config = dict(
    arch='unet',
    model='segmentation model',
    dataset='aerial photos of the United States (SatlasPretrain)',
    train_examples=203450,
    image_size=48,
    crop_scale_min=1,
    horizontal_flip=True,
    translate=0.06,
    rotation_deg=10,
    num_classes=8,
    norm='groupnorm',
    hidden_act='relu',
    weight_standardization=True,
    pixel_unshuffle=2,
    widths=[48, 48, 96, 192],
    blocks_per_level=2,
    block='basic',
    dropout=0.1,
    attention=False,
    upsampling='nearest_conv',
    label_smoothing=0.1,
    init='trunc_normal_002',
    residual_init='scaled_by_depth',
    optimizer='muon',
    muon_scale='match_rms_adamw',
    learning_rate=0.0027,
    momentum=0.95,
    nesterov=True,
    orthogonalizer='polar_express',
    adamw_lr_other_params=0.001,
    max_grad_norm=5.0,
    max_steps=7400,
    batch_size=256,
    epochs=9.3,
    lr_schedule='step',
    warmup_steps=370,
    weight_decay=0.1,
    adamw_weight_decay_other_params=0,
)
Rows from block 8, named by matrix and row number. Rows with one number belong to one channel. Each number is 50 + 10 x the weight over the matrix's rms, rounded and kept within 0 to 99. All counts start at 0.
# convs0: first 3x3 conv (model.decb.0.0.convs.0.weight, 96x192x3x3, standardized in use), inputs 24-35, a 3x3 kernel for each
# convs1: second 3x3 conv (model.decb.0.0.convs.1.weight, 96x96x3x3, standardized in use, transposed), outputs 24-35, a 3x3 kernel for each
convs0.24:52 52 54 51 53 53 47 50 47 51 49 50 49 48 48 47 46 50 49 47 44 48 51 48 48 53 53 52 51 50 51 50 49 51 50 50 51 52 57 50 52 59 47 52 57 51 46 47 46 47 48 45 46 46 50 49 54 46 49 54 48 49 51 54 53 48 55 54 48 52 48 43 50 51 49 45 51 52 49 51 54 61 55 49 58 50 42 46 45 46 53 51 48 52 50 48 51 50 47 51 50 50 53 56 51 51 54 51
convs1.24:56 41 57 46 47 61 60 69 49 55 46 53 44 46 52 35 45 47 63 50 52 53 59 54 57 61 53 60 50 39 58 41 49 39 55 59 57 60 57 40 56 62 37 61 82 56 43 50 57 47 68 50 40 60 53 47 64 56 50 44 59 55 55 48 41 45 48 52 51 59 54 63 53 44 47 54 36 37 27 38 43 44 43 43 47 46 51 45 55 56 55 48 59 44 41 44 56 42 62 51 52 45 51 62 50 50 53 51
convs0.25:48 47 46 53 51 50 49 52 56 49 50 53 48 51 54 50 53 54 47 52 46 51 56 47 44 49 42 49 50 50 49 50 51 50 50 49 46 46 43 54 55 46 55 58 50 52 52 48 48 47 43 43 40 41 46 51 48 51 52 48 50 52 52 52 55 53 50 52 53 54 52 55 48 50 50 47 45 48 51 49 55 46 50 51 43 46 54 45 47 53 48 47 48 50 50 48 54 50 49 48 51 51 47 53 55 46 51 55
convs1.25:65 71 53 55 51 42 57 51 41 55 35 58 62 54 48 59 63 58 55 56 66 50 41 55 54 57 57 57 57 41 64 50 37 58 41 44 45 50 40 48 57 47 52 73 59 37 44 47 38 42 58 43 52 58 59 61 60 48 49 59 59 62 67 47 51 52 52 49 61 45 44 60 48 65 48 54 68 49 53 50 52 55 58 49 50 68 54 58 63 49 46 79 60 52 47 62 59 49 47 42 62 49 46 50 54 62 59 57
convs0.26:48 50 53 51 53 53 52 53 47 50 52 52 53 49 54 50 48 52 54 52 48 52 51 49 51 54 51 49 48 48 50 50 49 50 50 49 48 53 56 49 56 60 46 52 47 47 47 51 51 50 54 53 55 55 48 52 52 48 52 54 50 51 51 50 50 51 49 49 53 51 52 51 52 55 52 50 55 55 48 51 52 49 50 53 50 48 50 49 45 49 51 49 50 49 49 49 50 49 50 50 51 50 50 49 50 48 44 45
convs1.26:48 63 47 52 43 60 49 37 51 58 55 47 48 53 45 59 55 50 49 47 45 40 40 39 45 63 42 42 51 53 51 56 46 53 44 47 51 42 45 64 60 37 47 47 43 56 68 58 54 57 44 66 66 52 38 44 59 58 33 25 30 60 48 42 37 48 31 43 42 60 47 55 45 56 51 28 56 62 46 56 66 39 47 47 45 48 56 41 45 52 57 38 41 52 64 54 39 43 39 46 38 60 49 39 40 37 56 47
convs0.27:48 50 48 54 55 52 49 48 48 52 56 55 53 52 49 45 46 45 51 56 54 50 55 52 45 50 54 52 52 52 53 53 53 54 55 55 50 53 53 50 52 53 43 46 43 48 48 48 49 52 49 49 54 53 47 48 51 52 52 50 47 50 50 48 52 47 51 54 49 47 49 49 50 52 54 51 47 49 44 42 49 55 53 52 53 52 49 46 48 48 52 52 52 52 52 52 54 54 54 50 50 47 51 52 49 41 43 45
convs1.27:60 46 48 50 61 55 63 63 63 51 40 44 47 43 53 61 66 43 51 57 75 52 62 65 38 40 47 39 47 50 55 60 54 50 44 59 48 51 56 33 48 49 35 43 54 54 42 55 52 50 72 51 46 77 29 32 33 45 57 53 50 41 45 54 49 38 67 58 48 51 48 32 51 61 43 37 50 38 53 47 60 40 41 54 58 57 56 53 64 56 57 48 41 44 40 61 38 51 45 39 39 45 44 45 45 45 59 47
convs0.28:47 49 48 53 52 52 54 52 56 49 49 44 48 50 47 46 51 53 47 48 43 50 50 43 50 54 47 46 47 47 46 45 45 46 44 43 51 48 44 49 47 45 53 48 45 43 43 44 49 46 38 52 51 43 51 49 49 54 57 51 53 54 51 48 45 47 50 52 52 49 52 53 49 51 49 55 52 49 52 53 48 44 47 45 47 58 51 51 57 52 49 48 48 48 46 49 50 47 47 48 47 46 51 49 48 52 51 46
convs1.28:56 60 58 51 55 59 36 34 43 47 47 64 50 48 43 51 49 33 39 20 39 59 54 44 49 58 47 57 63 61 40 44 57 41 52 51 54 57 58 41 43 53 39 47 39 59 43 60 69 53 60 65 44 49 28 42 51 65 53 46 52 51 48 62 64 61 46 45 55 51 42 63 48 47 56 53 38 48 77 48 58 46 53 63 41 54 54 50 46 57 42 61 47 46 46 48 74 49 50 42 38 38 40 41 45 42 45 45
convs0.29:53 54 52 48 48 47 43 46 43 56 57 50 51 55 52 44 50 53 47 51 49 45 47 47 40 41 51 48 47 48 46 46 45 44 43 45 52 50 52 50 51 51 52 54 57 51 56 56 42 47 49 38 44 49 45 49 47 44 48 46 44 50 50 51 49 48 51 49 47 46 49 49 50 52 51 50 50 46 47 48 45 52 48 54 47 48 55 43 47 52 46 46 47 44 45 48 47 46 47 51 54 49 53 56 52 45 50 51
convs1.29:40 38 44 49 44 50 49 50 43 58 47 49 64 61 56 51 47 55 40 41 45 43 48 50 55 41 35 65 63 43 57 52 54 55 48 60 48 50 45 57 64 74 52 42 61 45 43 43 67 43 58 54 50 48 62 46 49 71 65 47 56 58 71 51 46 42 48 46 43 45 46 50 47 49 39 48 58 46 45 51 44 55 55 49 46 60 54 50 61 51 52 48 50 40 46 57 54 42 54 55 34 50 44 52 47 56 63 57
convs0.30:53 51 48 50 50 47 49 46 45 52 50 48 52 51 49 48 45 45 46 49 44 43 53 47 47 53 48 49 46 45 52 51 45 52 51 45 48 52 51 49 55 51 50 55 50 53 55 53 47 53 53 42 45 48 53 51 50 52 52 53 52 53 50 52 58 53 51 57 52 51 52 48 50 49 49 52 52 54 53 48 50 50 51 48 43 48 49 44 43 44 48 46 45 52 50 46 52 49 45 52 55 52 50 57 52 48 50 45
convs1.30:43 48 59 60 64 64 54 60 51 61 46 40 55 55 55 57 50 68 42 38 55 53 38 51 45 35 57 61 50 33 54 57 57 57 64 56 60 50 39 47 60 51 55 55 62 58 38 61 53 47 69 55 37 38 50 54 63 52 43 47 44 33 68 48 54 47 38 51 57 41 58 74 48 49 35 54 56 43 47 61 47 56 47 52 57 67 51 60 67 45 62 54 44 56 48 40 60 55 69 52 50 39 56 50 37 67 53 43
convs0.31:43 48 52 53 53 53 55 50 47 46 49 52 47 50 53 51 50 50 52 52 51 52 56 52 48 53 52 50 49 49 51 50 48 51 49 48 53 53 52 53 55 51 48 52 50 54 51 48 54 52 50 48 49 47 49 54 57 52 54 57 52 53 54 50 52 52 52 54 53 50 51 51 48 49 52 49 51 55 50 52 55 43 48 50 50 53 53 48 45 47 50 50 50 52 50 50 51 50 49 48 47 52 54 51 55 56 51 51
convs1.31:46 45 25 48 62 60 68 62 44 52 41 40 32 52 44 44 36 58 57 52 28 25 77 51 56 59 30 48 66 44 43 47 52 31 36 62 31 43 63 56 50 49 46 61 51 62 46 55 46 62 75 43 65 62 40 58 66 71 63 67 65 70 58 47 39 75 69 47 45 58 42 50 62 35 43 51 42 62 42 58 67 48 61 52 44 33 56 49 45 59 38 35 70 64 57 38 49 63 56 48 45 53 39 26 29 38 57 45
convs0.32:52 57 48 56 56 51 44 43 45 47 50 47 50 51 52 49 50 54 40 46 48 44 52 54 47 50 49 45 47 46 47 48 48 48 49 49 45 50 52 46 53 53 44 53 53 50 52 50 52 48 47 52 54 52 44 50 49 48 54 51 45 45 50 49 49 51 49 51 54 49 53 54 48 53 46 52 52 49 48 50 51 52 51 52 54 51 51 50 46 49 44 45 45 46 46 47 46 48 50 50 48 44 54 53 45 44 45 42
convs1.32:48 50 54 57 50 41 56 54 58 44 46 55 54 44 52 51 41 59 70 52 51 45 58 52 58 63 61 49 46 51 42 53 57 44 38 52 42 43 63 54 48 64 54 31 45 64 73 59 44 43 43 49 49 36 54 47 66 79 57 64 37 51 57 41 52 70 45 41 63 64 55 64 64 45 42 44 44 53 43 60 71 54 49 60 57 49 61 40 35 68 57 54 55 49 50 62 30 59 55 58 28 40 67 48 25 38 44 60
convs0.33:51 56 53 56 58 52 49 53 46 48 56 52 58 65 55 52 54 45 49 49 46 55 59 56 53 61 57 52 53 53 52 52 52 54 52 52 53 48 50 52 50 50 48 51 54 53 54 43 52 58 47 43 52 50 49 56 52 52 55 54 50 52 53 52 53 48 55 58 54 50 53 50 53 56 51 53 56 52 46 49 48 49 53 48 52 58 51 44 50 46 53 53 54 52 51 52 53 52 52 51 54 51 58 60 55 45 48 47
convs1.33:55 43 50 52 57 69 68 71 40 57 53 54 50 61 44 54 48 44 64 44 49 56 73 53 55 56 53 59 49 48 55 38 61 55 68 60 52 61 41 56 35 66 53 62 54 53 52 41 54 40 53 44 49 29 35 31 30 54 37 33 49 43 42 41 47 55 54 46 44 46 39 60 36 48 45 48 52 64 44 37 51 55 56 55 42 36 42 47 50 43 32 60 61 67 77 40 50 67 49 55 58 53 45 52 60 59 56 54
convs0.34:52 58 58 56 59 57 55 54 53 52 56 52 55 56 55 57 58 52 50 48 49 58 58 55 52 50 49 49 50 52 48 50 51 48 50 49 52 54 46 51 55 51 56 52 48 51 50 48 55 56 56 50 50 51 51 54 53 54 54 55 49 49 50 54 54 52 60 63 59 55 53 54 58 59 53 55 62 55 53 55 52 51 54 55 59 58 56 53 52 47 48 49 47 50 47 48 49 47 49 53 52 52 58 57 54 54 50 53
convs1.34:50 55 60 52 58 47 51 47 51 51 51 55 65 58 52 50 39 47 44 58 51 43 46 35 39 42 40 51 48 49 42 49 63 41 51 56 40 34 42 36 43 56 42 44 50 42 48 51 42 34 53 59 50 57 35 31 37 49 46 32 41 47 45 52 58 58 44 37 38 48 52 43 54 55 46 59 57 54 50 48 51 51 54 54 46 48 62 51 44 53 44 56 52 64 50 58 34 41 46 41 47 49 47 50 59 55 45 52
convs0.35:49 47 44 48 50 48 54 52 52 55 50 47 53 51 54 54 53 54 47 48 43 43 47 45 49 51 51 52 52 51 51 51 50 50 50 51 59 55 51 54 55 56 46 48 48 49 48 50 44 49 57 43 46 51 52 53 51 49 51 48 51 53 49 53 50 47 53 50 48 52 51 47 53 49 47 49 47 49 47 50 51 50 41 39 53 46 48 53 50 51 53 53 51 51 49 47 49 48 47 52 53 50 52 52 50 52 50 49
convs1.35:66 52 36 45 52 51 35 43 65 54 48 62 53 31 56 51 47 54 43 42 27 50 56 54 50 54 44 58 62 59 49 51 62 62 59 57 44 40 71 28 42 48 52 43 32 50 49 47 46 36 49 29 62 60 62 39 59 50 39 49 60 53 58 38 63 80 47 57 61 55 62 49 52 66 51 41 60 68 45 55 45 55 49 53 45 46 58 58 46 68 55 50 76 53 46 70 33 58 62 73 51 41 58 40 52 38 47 43
convs0.36:53 49 49 57 54 52 49 44 46 49 46 44 57 54 49 53 51 51 52 47 46 53 53 51 50 49 49 49 47 48 48 48 47 49 49 48 46 42 42 53 51 45 53 53 49 53 50 47 53 53 49 51 48 47 48 47 51 50 51 53 50 49 52 48 50 51 50 51 52 49 47 46 53 49 47 53 51 48 55 49 46 52 54 53 53 53 57 49 45 51 49 48 47 48 48 48 52 50 48 50 49 50 50 53 56 47 48 53
convs1.36:60 54 55 41 52 38 48 57 63 36 38 36 74 54 50 61 67 46 47 49 39 61 53 32 45 58 57 62 53 64 65 51 44 60 45 43 43 31 19 60 60 54 58 52 49 47 58 57 61 38 53 67 45 56 45 58 54 64 49 58 56 55 67 48 42 36 57 39 56 58 44 48 44 53 54 40 40 44 49 38 33 39 33 47 68 54 53 63 47 38 54 72 41 49 40 70 46 45 32 57 50 27 52 53 41 61 45 35
convs0.37:50 53 54 51 53 57 50 47 44 47 52 53 44 56 60 41 46 47 51 55 55 50 57 52 46 52 52 48 47 47 48 47 47 45 48 48 52 54 55 51 56 58 42 46 48 51 53 54 55 57 53 60 56 47 53 51 53 49 57 56 55 54 53 50 48 55 57 55 53 55 56 49 55 49 57 51 51 53 52 53 51 47 49 50 51 48 54 46 47 48 49 46 46 46 42 48 46 43 49 50 47 51 52 53 53 53 51 42
convs1.37:51 47 48 57 42 42 52 57 54 52 48 59 53 58 62 47 44 52 58 48 47 59 52 54 54 57 60 44 41 45 50 43 41 40 47 50 44 48 46 48 59 53 52 57 46 36 40 39 39 36 49 49 46 53 44 43 47 37 42 42 32 26 41 43 44 41 47 39 55 48 41 44 60 52 52 52 44 50 50 46 52 42 49 51 47 45 48 46 44 48 54 44 38 43 45 48 57 50 44 64 60 59 53 50 66 57 45 58
convs0.38:52 55 50 51 47 53 44 48 50 54 52 50 53 51 53 46 49 48 52 52 45 54 51 50 52 50 54 50 52 53 50 52 53 51 50 53 58 56 57 50 50 54 49 49 50 53 54 49 56 53 50 46 48 43 49 49 48 51 50 53 50 49 56 52 54 49 51 49 47 49 45 49 55 53 53 54 53 54 51 51 50 48 51 57 47 48 49 42 44 41 48 51 51 47 49 50 51 47 49 53 51 51 56 51 50 51 44 47
convs1.38:52 42 47 55 31 56 54 71 42 53 46 52 51 65 56 49 55 46 60 54 60 54 54 59 53 54 45 53 48 44 62 38 42 53 41 59 44 51 30 51 53 59 46 45 53 47 36 43 50 44 34 50 42 46 53 47 28 32 45 35 56 41 51 46 53 50 58 46 39 54 49 43 52 57 42 50 49 44 48 52 52 53 46 49 46 47 38 42 49 47 28 55 59 51 59 63 57 44 52 66 58 59 47 44 55 55 50 68
convs0.39:44 51 54 46 57 57 51 58 56 55 58 54 51 58 54 46 50 51 46 54 52 46 59 57 45 57 54 50 50 50 50 50 50 50 51 51 49 53 48 49 56 56 50 52 54 44 48 52 49 55 53 51 55 50 49 55 54 51 55 55 54 55 51 49 54 53 47 56 55 50 57 55 46 49 48 46 53 55 51 54 55 47 55 52 50 57 53 48 51 50 50 50 49 49 50 50 50 50 50 47 50 51 44 49 49 46 49 50
convs1.39:41 63 29 58 42 45 35 29 22 41 43 40 55 64 51 53 48 43 51 68 69 39 38 61 46 71 71 34 60 34 51 45 40 50 38 46 37 52 53 48 84 57 33 62 66 51 47 44 56 45 62 57 56 68 38 34 65 24 27 43 49 67 72 46 50 40 60 42 32 64 59 49 41 52 57 51 58 64 41 49 57 42 48 41 47 38 34 56 57 46 43 50 26 34 58 55 58 62 73 61 38 54 35 26 35 44 53 58
convs0.40:41 43 47 49 50 51 48 49 50 49 49 50 53 52 54 46 46 53 52 49 47 56 50 52 58 50 55 50 47 47 49 47 48 52 51 50 47 45 49 54 54 55 54 56 54 49 54 48 52 53 55 53 54 58 47 44 44 54 50 51 54 49 50 49 49 42 51 53 51 48 48 50 50 53 51 48 52 50 47 50 54 51 50 51 51 50 52 46 48 49 48 47 46 49 46 46 50 48 48 46 43 41 52 50 47 51 52 51
convs1.40:54 52 61 47 52 38 68 66 50 50 42 52 36 26 41 52 58 46 43 49 52 51 45 40 58 65 55 62 56 74 47 57 62 48 43 52 49 50 55 48 63 59 39 57 37 55 58 68 38 36 39 32 38 28 55 56 49 53 50 54 50 48 47 53 63 75 41 45 68 57 65 57 35 57 52 30 47 58 54 42 49 49 58 55 41 54 58 40 35 53 45 56 50 49 44 41 51 52 60 47 34 47 42 32 45 57 43 46
convs0.41:47 49 52 53 52 54 52 57 54 51 54 51 52 55 52 53 56 52 50 54 51 54 56 50 51 56 50 53 54 54 53 53 53 52 53 52 57 51 47 64 60 51 60 55 51 46 49 49 54 52 46 53 52 47 48 47 46 56 53 48 54 56 53 50 49 47 52 52 49 53 52 50 52 58 56 51 55 54 56 55 52 46 48 49 50 56 54 45 55 53 51 52 51 53 53 52 54 53 52 45 51 55 45 50 55 46 49 50
convs1.41:59 44 64 38 84 46 69 43 50 65 57 54 61 76 50 48 45 67 41 49 49 43 51 57 51 53 57 61 49 26 42 49 76 37 54 47 50 58 54 56 45 58 42 59 26 57 46 43 66 45 46 51 58 42 40 54 66 44 27 51 49 60 30 71 43 32 56 50 43 32 44 62 44 51 44 50 54 52 53 51 66 47 55 42 34 47 53 51 46 41 47 49 63 76 59 23 43 76 49 47 51 47 56 39 56 56 39 40
convs0.42:47 47 48 47 47 49 40 43 45 43 45 42 46 48 48 46 50 45 48 48 44 47 46 48 46 48 50 53 54 55 53 52 53 52 51 52 52 53 54 55 48 48 50 45 45 41 41 38 46 46 45 45 48 47 49 49 49 49 47 49 43 40 45 46 45 45 48 46 46 49 46 46 47 49 54 45 48 52 46 48 47 50 49 51 51 47 52 42 43 45 52 52 54 53 53 55 51 52 53 46 46 46 48 47 45 42 43 42
convs1.42:43 49 58 21 49 52 59 65 64 54 48 42 61 46 47 57 68 73 46 43 48 58 56 48 38 38 46 57 54 46 44 50 45 58 59 51 61 38 43 50 40 57 46 57 46 65 62 62 61 53 54 69 46 63 46 47 47 40 62 59 48 62 69 65 59 48 65 48 61 55 66 56 52 62 52 49 62 48 59 52 43 49 43 55 46 56 54 62 76 57 48 68 57 56 47 68 41 47 64 48 38 35 55 42 52 66 59 47
convs0.43:49 49 50 53 55 56 49 51 51 53 52 54 53 55 56 49 52 50 45 47 50 54 54 52 52 54 50 53 52 53 53 52 53 53 53 54 50 52 55 57 54 59 51 47 47 48 50 51 52 52 49 51 50 47 51 54 56 54 57 56 46 47 45 52 52 52 53 53 54 50 50 51 48 47 47 51 53 52 50 53 54 47 48 48 52 54 50 48 50 46 53 52 52 53 51 52 53 52 52 56 54 52 55 55 52 48 47 44
convs1.43:50 40 39 33 55 64 50 53 50 52 44 46 78 66 81 58 49 62 54 46 62 50 50 76 51 49 54 39 42 63 60 49 49 41 52 47 45 47 60 24 38 70 45 50 54 27 33 43 62 67 49 43 56 42 48 41 23 64 50 21 47 51 46 57 60 48 64 57 64 55 46 37 61 70 51 38 47 68 60 72 76 39 39 50 76 80 66 42 52 53 59 59 32 28 38 73 46 57 76 66 55 42 57 42 29 60 75 76
convs0.44:49 49 46 54 53 49 51 46 48 48 50 52 50 50 57 47 46 53 47 53 48 53 54 48 50 48 50 51 50 49 51 49 48 51 50 45 47 51 51 54 55 48 54 53 48 52 52 50 58 56 52 50 46 41 51 50 48 51 55 51 50 54 51 54 53 49 53 53 48 49 50 48 43 47 49 52 53 54 55 55 53 46 43 44 51 45 49 47 40 43 49 48 49 50 47 48 51 49 45 53 51 52 57 53 51 52 51 52
convs1.44:49 44 46 42 43 50 54 50 52 45 58 45 40 36 46 49 69 66 47 40 45 53 40 36 42 45 42 50 52 61 43 50 59 32 58 54 62 57 45 37 54 68 49 50 68 38 57 64 41 70 57 53 49 32 33 35 51 39 49 51 32 59 65 56 55 60 43 57 61 41 54 54 67 50 35 62 64 48 55 57 38 57 40 52 43 53 58 36 59 72 66 59 70 62 36 53 57 38 65 55 56 50 43 53 58 54 72 70
convs0.45:50 51 47 54 55 49 57 57 51 51 55 49 52 57 53 50 52 52 50 55 49 54 56 50 56 51 49 51 49 48 51 50 50 53 51 51 48 52 45 50 49 42 58 56 51 55 56 46 58 60 50 51 51 48 49 48 42 52 51 48 52 53 53 47 47 41 53 50 44 54 52 48 50 53 50 53 55 50 54 52 47 50 57 51 56 62 51 48 51 44 50 49 48 52 50 48 51 52 51 51 51 46 53 51 44 52 51 48
convs1.45:62 67 58 63 61 62 55 65 50 40 36 34 58 40 48 45 42 50 27 47 51 30 49 53 49 67 53 46 53 54 46 46 52 32 38 46 50 39 36 64 56 37 42 55 43 54 51 56 41 48 44 37 48 51 50 36 31 51 24 33 63 48 53 45 47 46 36 35 61 50 56 55 38 29 41 55 60 52 65 64 47 40 40 53 39 41 64 44 53 48 46 39 36 66 73 63 47 31 47 37 38 50 43 49 42 37 57 52
convs0.46:49 52 49 50 55 51 47 50 46 50 53 51 48 54 49 49 52 42 48 50 52 46 54 58 47 55 56 49 50 48 49 49 47 49 51 49 50 53 48 52 56 50 50 49 41 51 51 45 50 58 51 50 57 51 51 50 49 52 52 49 55 50 44 51 53 48 48 54 49 50 51 44 48 46 43 53 51 45 55 47 41 47 55 51 49 53 48 56 53 50 50 51 47 49 50 47 51 51 49 52 53 47 51 56 51 51 53 48
convs1.46:54 67 39 38 45 45 50 58 53 46 44 48 54 39 53 71 59 34 56 36 65 49 38 54 45 38 55 61 52 59 69 50 41 57 45 44 43 56 52 40 59 37 57 45 53 52 35 64 57 51 60 50 52 77 61 31 71 56 63 49 52 68 57 61 49 51 62 46 45 64 46 47 41 65 53 54 54 44 42 37 23 49 53 62 49 57 50 44 65 50 63 42 47 53 49 58 44 35 51 60 40 61 36 40 47 46 47 64
convs0.47:49 46 45 52 52 51 51 52 49 51 51 50 51 49 46 50 47 45 49 46 50 53 50 49 53 54 50 49 47 48 49 48 47 48 46 45 46 51 49 49 51 51 52 52 53 45 45 44 50 50 49 53 54 51 46 47 48 47 52 50 53 53 54 53 51 51 49 51 51 50 50 49 46 50 52 49 48 49 54 51 50 55 50 47 52 49 46 47 48 47 48 45 46 49 46 47 48 47 46 48 47 49 49 49 51 49 49 51
convs1.47:50 52 38 59 63 47 64 53 69 43 38 47 48 48 46 55 55 57 47 47 41 58 37 52 46 41 61 42 49 48 38 53 48 49 55 47 41 42 45 59 58 59 57 76 61 39 38 45 39 43 41 57 47 56 54 64 51 39 32 54 43 59 49 50 44 44 59 44 49 57 62 58 34 42 44 31 45 35 41 43 40 41 52 36 39 55 50 52 60 56 41 59 58 54 33 39 53 49 38 44 40 47 46 32 55 51 43 43
convs0.48:47 47 48 50 48 50 49 49 52 47 52 54 49 53 55 51 53 52 53 53 51 51 52 50 50 49 48 49 49 50 49 49 49 50 49 48 56 56 52 55 54 52 50 51 56 52 49 47 49 46 46 47 44 49 52 50 50 52 52 50 49 52 49 51 50 49 48 50 48 47 49 50 49 49 48 48 45 45 49 49 47 46 49 54 45 46 51 47 43 45 49 49 50 49 50 49 49 50 49 52 50 50 53 52 52 48 46 45
convs1.48:60 49 34 56 49 62 56 55 61 46 53 45 42 50 49 44 53 32 24 36 60 36 59 65 63 77 77 55 60 57 53 51 35 52 34 33 44 48 33 50 63 63 56 60 40 54 59 61 48 57 58 38 52 45 49 54 43 58 61 68 57 57 45 56 43 37 62 55 36 63 63 52 50 24 35 37 46 23 45 40 48 54 40 30 46 47 53 52 45 40 45 55 46 41 40 38 56 53 37 47 45 65 42 47 64 36 52 66
convs0.49:52 55 49 50 56 46 51 57 49 51 53 52 54 55 51 45 48 48 53 56 54 47 51 49 41 47 49 47 48 49 47 47 48 47 47 46 55 52 51 52 47 48 53 51 50 54 58 54 46 52 51 42 49 51 53 56 52 52 54 50 52 55 53 52 53 52 49 48 46 51 52 47 49 46 42 53 49 42 54 56 49 51 53 48 46 49 43 44 48 46 47 48 48 46 47 48 47 46 46 51 54 50 49 53 46 44 47 44
convs1.49:61 30 49 56 45 69 52 66 66 47 35 31 51 50 47 59 78 50 64 47 41 49 45 53 35 31 57 46 57 61 57 53 53 68 50 67 50 44 35 54 68 53 45 46 48 49 49 49 30 56 62 63 54 82 48 55 61 40 57 60 50 59 65 42 49 56 51 47 61 71 44 48 58 38 38 67 41 29 41 39 29 52 54 50 58 63 55 46 67 49 32 60 51 58 32 57 57 47 48 59 50 54 42 64 40 46 52 60
convs0.50:51 52 53 48 48 52 46 44 45 49 55 57 51 52 53 50 50 51 42 46 49 46 49 52 50 51 53 53 54 54 54 55 57 55 57 58 59 57 50 55 52 43 55 50 42 45 46 50 45 50 53 47 51 52 53 50 47 54 50 46 53 52 45 50 51 53 46 51 51 48 52 48 50 49 50 49 49 49 46 46 44 43 45 43 45 46 45 49 48 48 54 54 54 54 54 54 54 54 55 51 47 46 52 46 45 50 45 41
convs1.50:49 54 56 56 60 48 55 50 46 48 53 53 35 60 46 51 65 51 50 58 65 47 34 39 48 47 59 56 45 45 60 57 50 60 59 34 47 50 52 56 42 45 59 54 66 46 48 76 45 37 54 56 36 40 39 58 56 51 57 45 40 55 46 58 40 47 52 42 42 54 47 65 45 71 64 38 64 55 30 48 43 68 60 67 64 43 46 71 62 59 69 56 53 67 57 48 50 48 56 53 45 63 65 45 53 51 51 50
convs0.51:47 45 44 52 50 48 55 51 51 45 50 49 51 52 50 51 49 48 43 45 46 55 53 53 53 52 51 50 49 49 49 48 49 50 49 49 49 51 46 54 56 54 52 50 49 43 47 41 51 53 49 52 51 49 46 49 47 52 53 51 52 52 52 49 48 47 55 52 51 57 53 52 49 48 44 53 53 48 53 53 52 44 43 45 54 54 50 55 55 50 50 49 49 50 48 49 50 49 49 52 52 49 54 53 48 53 49 47
convs1.51:61 43 51 58 50 48 41 47 39 43 45 54 56 28 40 74 46 52 49 63 52 37 54 48 36 49 41 58 49 38 60 43 44 60 56 49 53 45 50 46 32 48 60 63 54 44 50 45 39 50 37 40 48 52 57 56 45 55 62 50 55 49 62 51 43 53 53 50 40 65 59 45 54 51 47 53 49 49 59 52 25 54 44 48 61 38 48 56 45 57 50 51 37 47 60 56 52 62 49 44 41 47 40 45 56 38 56 47
convs0.52:52 50 54 49 47 50 47 46 52 56 53 52 55 52 49 50 48 43 51 59 58 46 51 54 48 53 53 50 49 51 49 49 53 50 50 52 55 60 55 50 53 47 48 46 48 54 55 53 51 51 55 52 52 57 52 53 55 45 47 52 45 48 50 53 54 56 52 51 55 53 49 55 53 52 51 50 49 48 53 51 46 58 51 52 56 50 52 53 49 46 49 48 50 49 49 52 50 51 52 57 58 57 51 52 55 46 45 50
convs1.52:62 56 57 52 55 46 58 43 42 55 71 65 43 53 45 49 49 43 59 40 47 58 58 47 59 78 52 63 54 50 51 54 58 45 57 43 43 46 60 61 63 62 46 43 28 58 42 61 44 42 58 48 52 52 48 53 55 56 39 45 41 43 50 62 47 46 50 49 56 52 52 57 56 61 57 50 46 67 62 50 60 59 53 56 62 54 62 52 42 40 51 45 31 56 60 30 56 66 30 52 54 41 52 52 40 48 61 38
convs0.53:50 56 55 47 52 48 50 52 53 53 51 52 56 53 49 53 53 54 52 52 48 51 53 52 48 49 53 49 50 52 48 49 49 48 47 48 52 49 53 46 48 51 47 50 54 55 53 52 54 53 53 52 52 51 50 51 47 49 52 53 51 51 53 52 55 53 46 50 51 50 50 53 50 52 51 51 52 48 51 54 51 60 57 51 55 49 46 50 51 56 50 51 50 49 48 49 48 50 50 49 54 55 51 50 51 49 51 56
convs1.53:62 38 51 47 27 53 42 61 49 51 52 52 54 48 56 43 68 50 42 30 44 33 38 29 54 53 38 46 56 47 51 50 35 52 40 55 42 51 36 50 61 50 54 39 52 49 46 43 35 54 44 54 46 38 51 62 40 60 68 60 42 28 58 34 49 49 45 61 50 37 43 43 66 58 65 51 62 50 45 56 49 52 43 45 52 50 38 49 48 52 46 42 47 49 45 65 56 34 42 61 59 62 43 55 68 46 41 57
convs0.54:53 56 53 50 56 58 42 45 46 46 53 51 50 54 54 49 54 52 48 51 51 52 53 53 47 53 55 47 46 49 47 47 46 50 46 46 50 53 53 52 53 51 46 51 50 47 49 49 47 50 56 42 53 56 52 55 53 50 61 58 44 59 56 48 46 46 50 48 48 48 49 50 48 49 48 52 51 54 53 58 53 55 53 51 55 52 53 44 43 48 45 44 46 45 45 44 47 45 45 51 57 52 55 57 55 49 53 48
convs1.54:63 48 53 52 48 61 54 59 50 46 49 48 51 64 57 73 63 48 42 50 57 45 48 62 53 48 49 57 56 50 70 47 58 62 57 50 42 41 58 51 48 44 41 63 58 52 61 51 59 53 49 52 55 60 41 49 46 58 47 33 53 56 49 41 51 50 47 54 43 52 37 42 43 53 67 45 47 70 44 36 53 50 51 53 61 45 47 62 59 49 59 51 39 48 74 59 55 43 84 72 47 47 71 56 42 63 63 65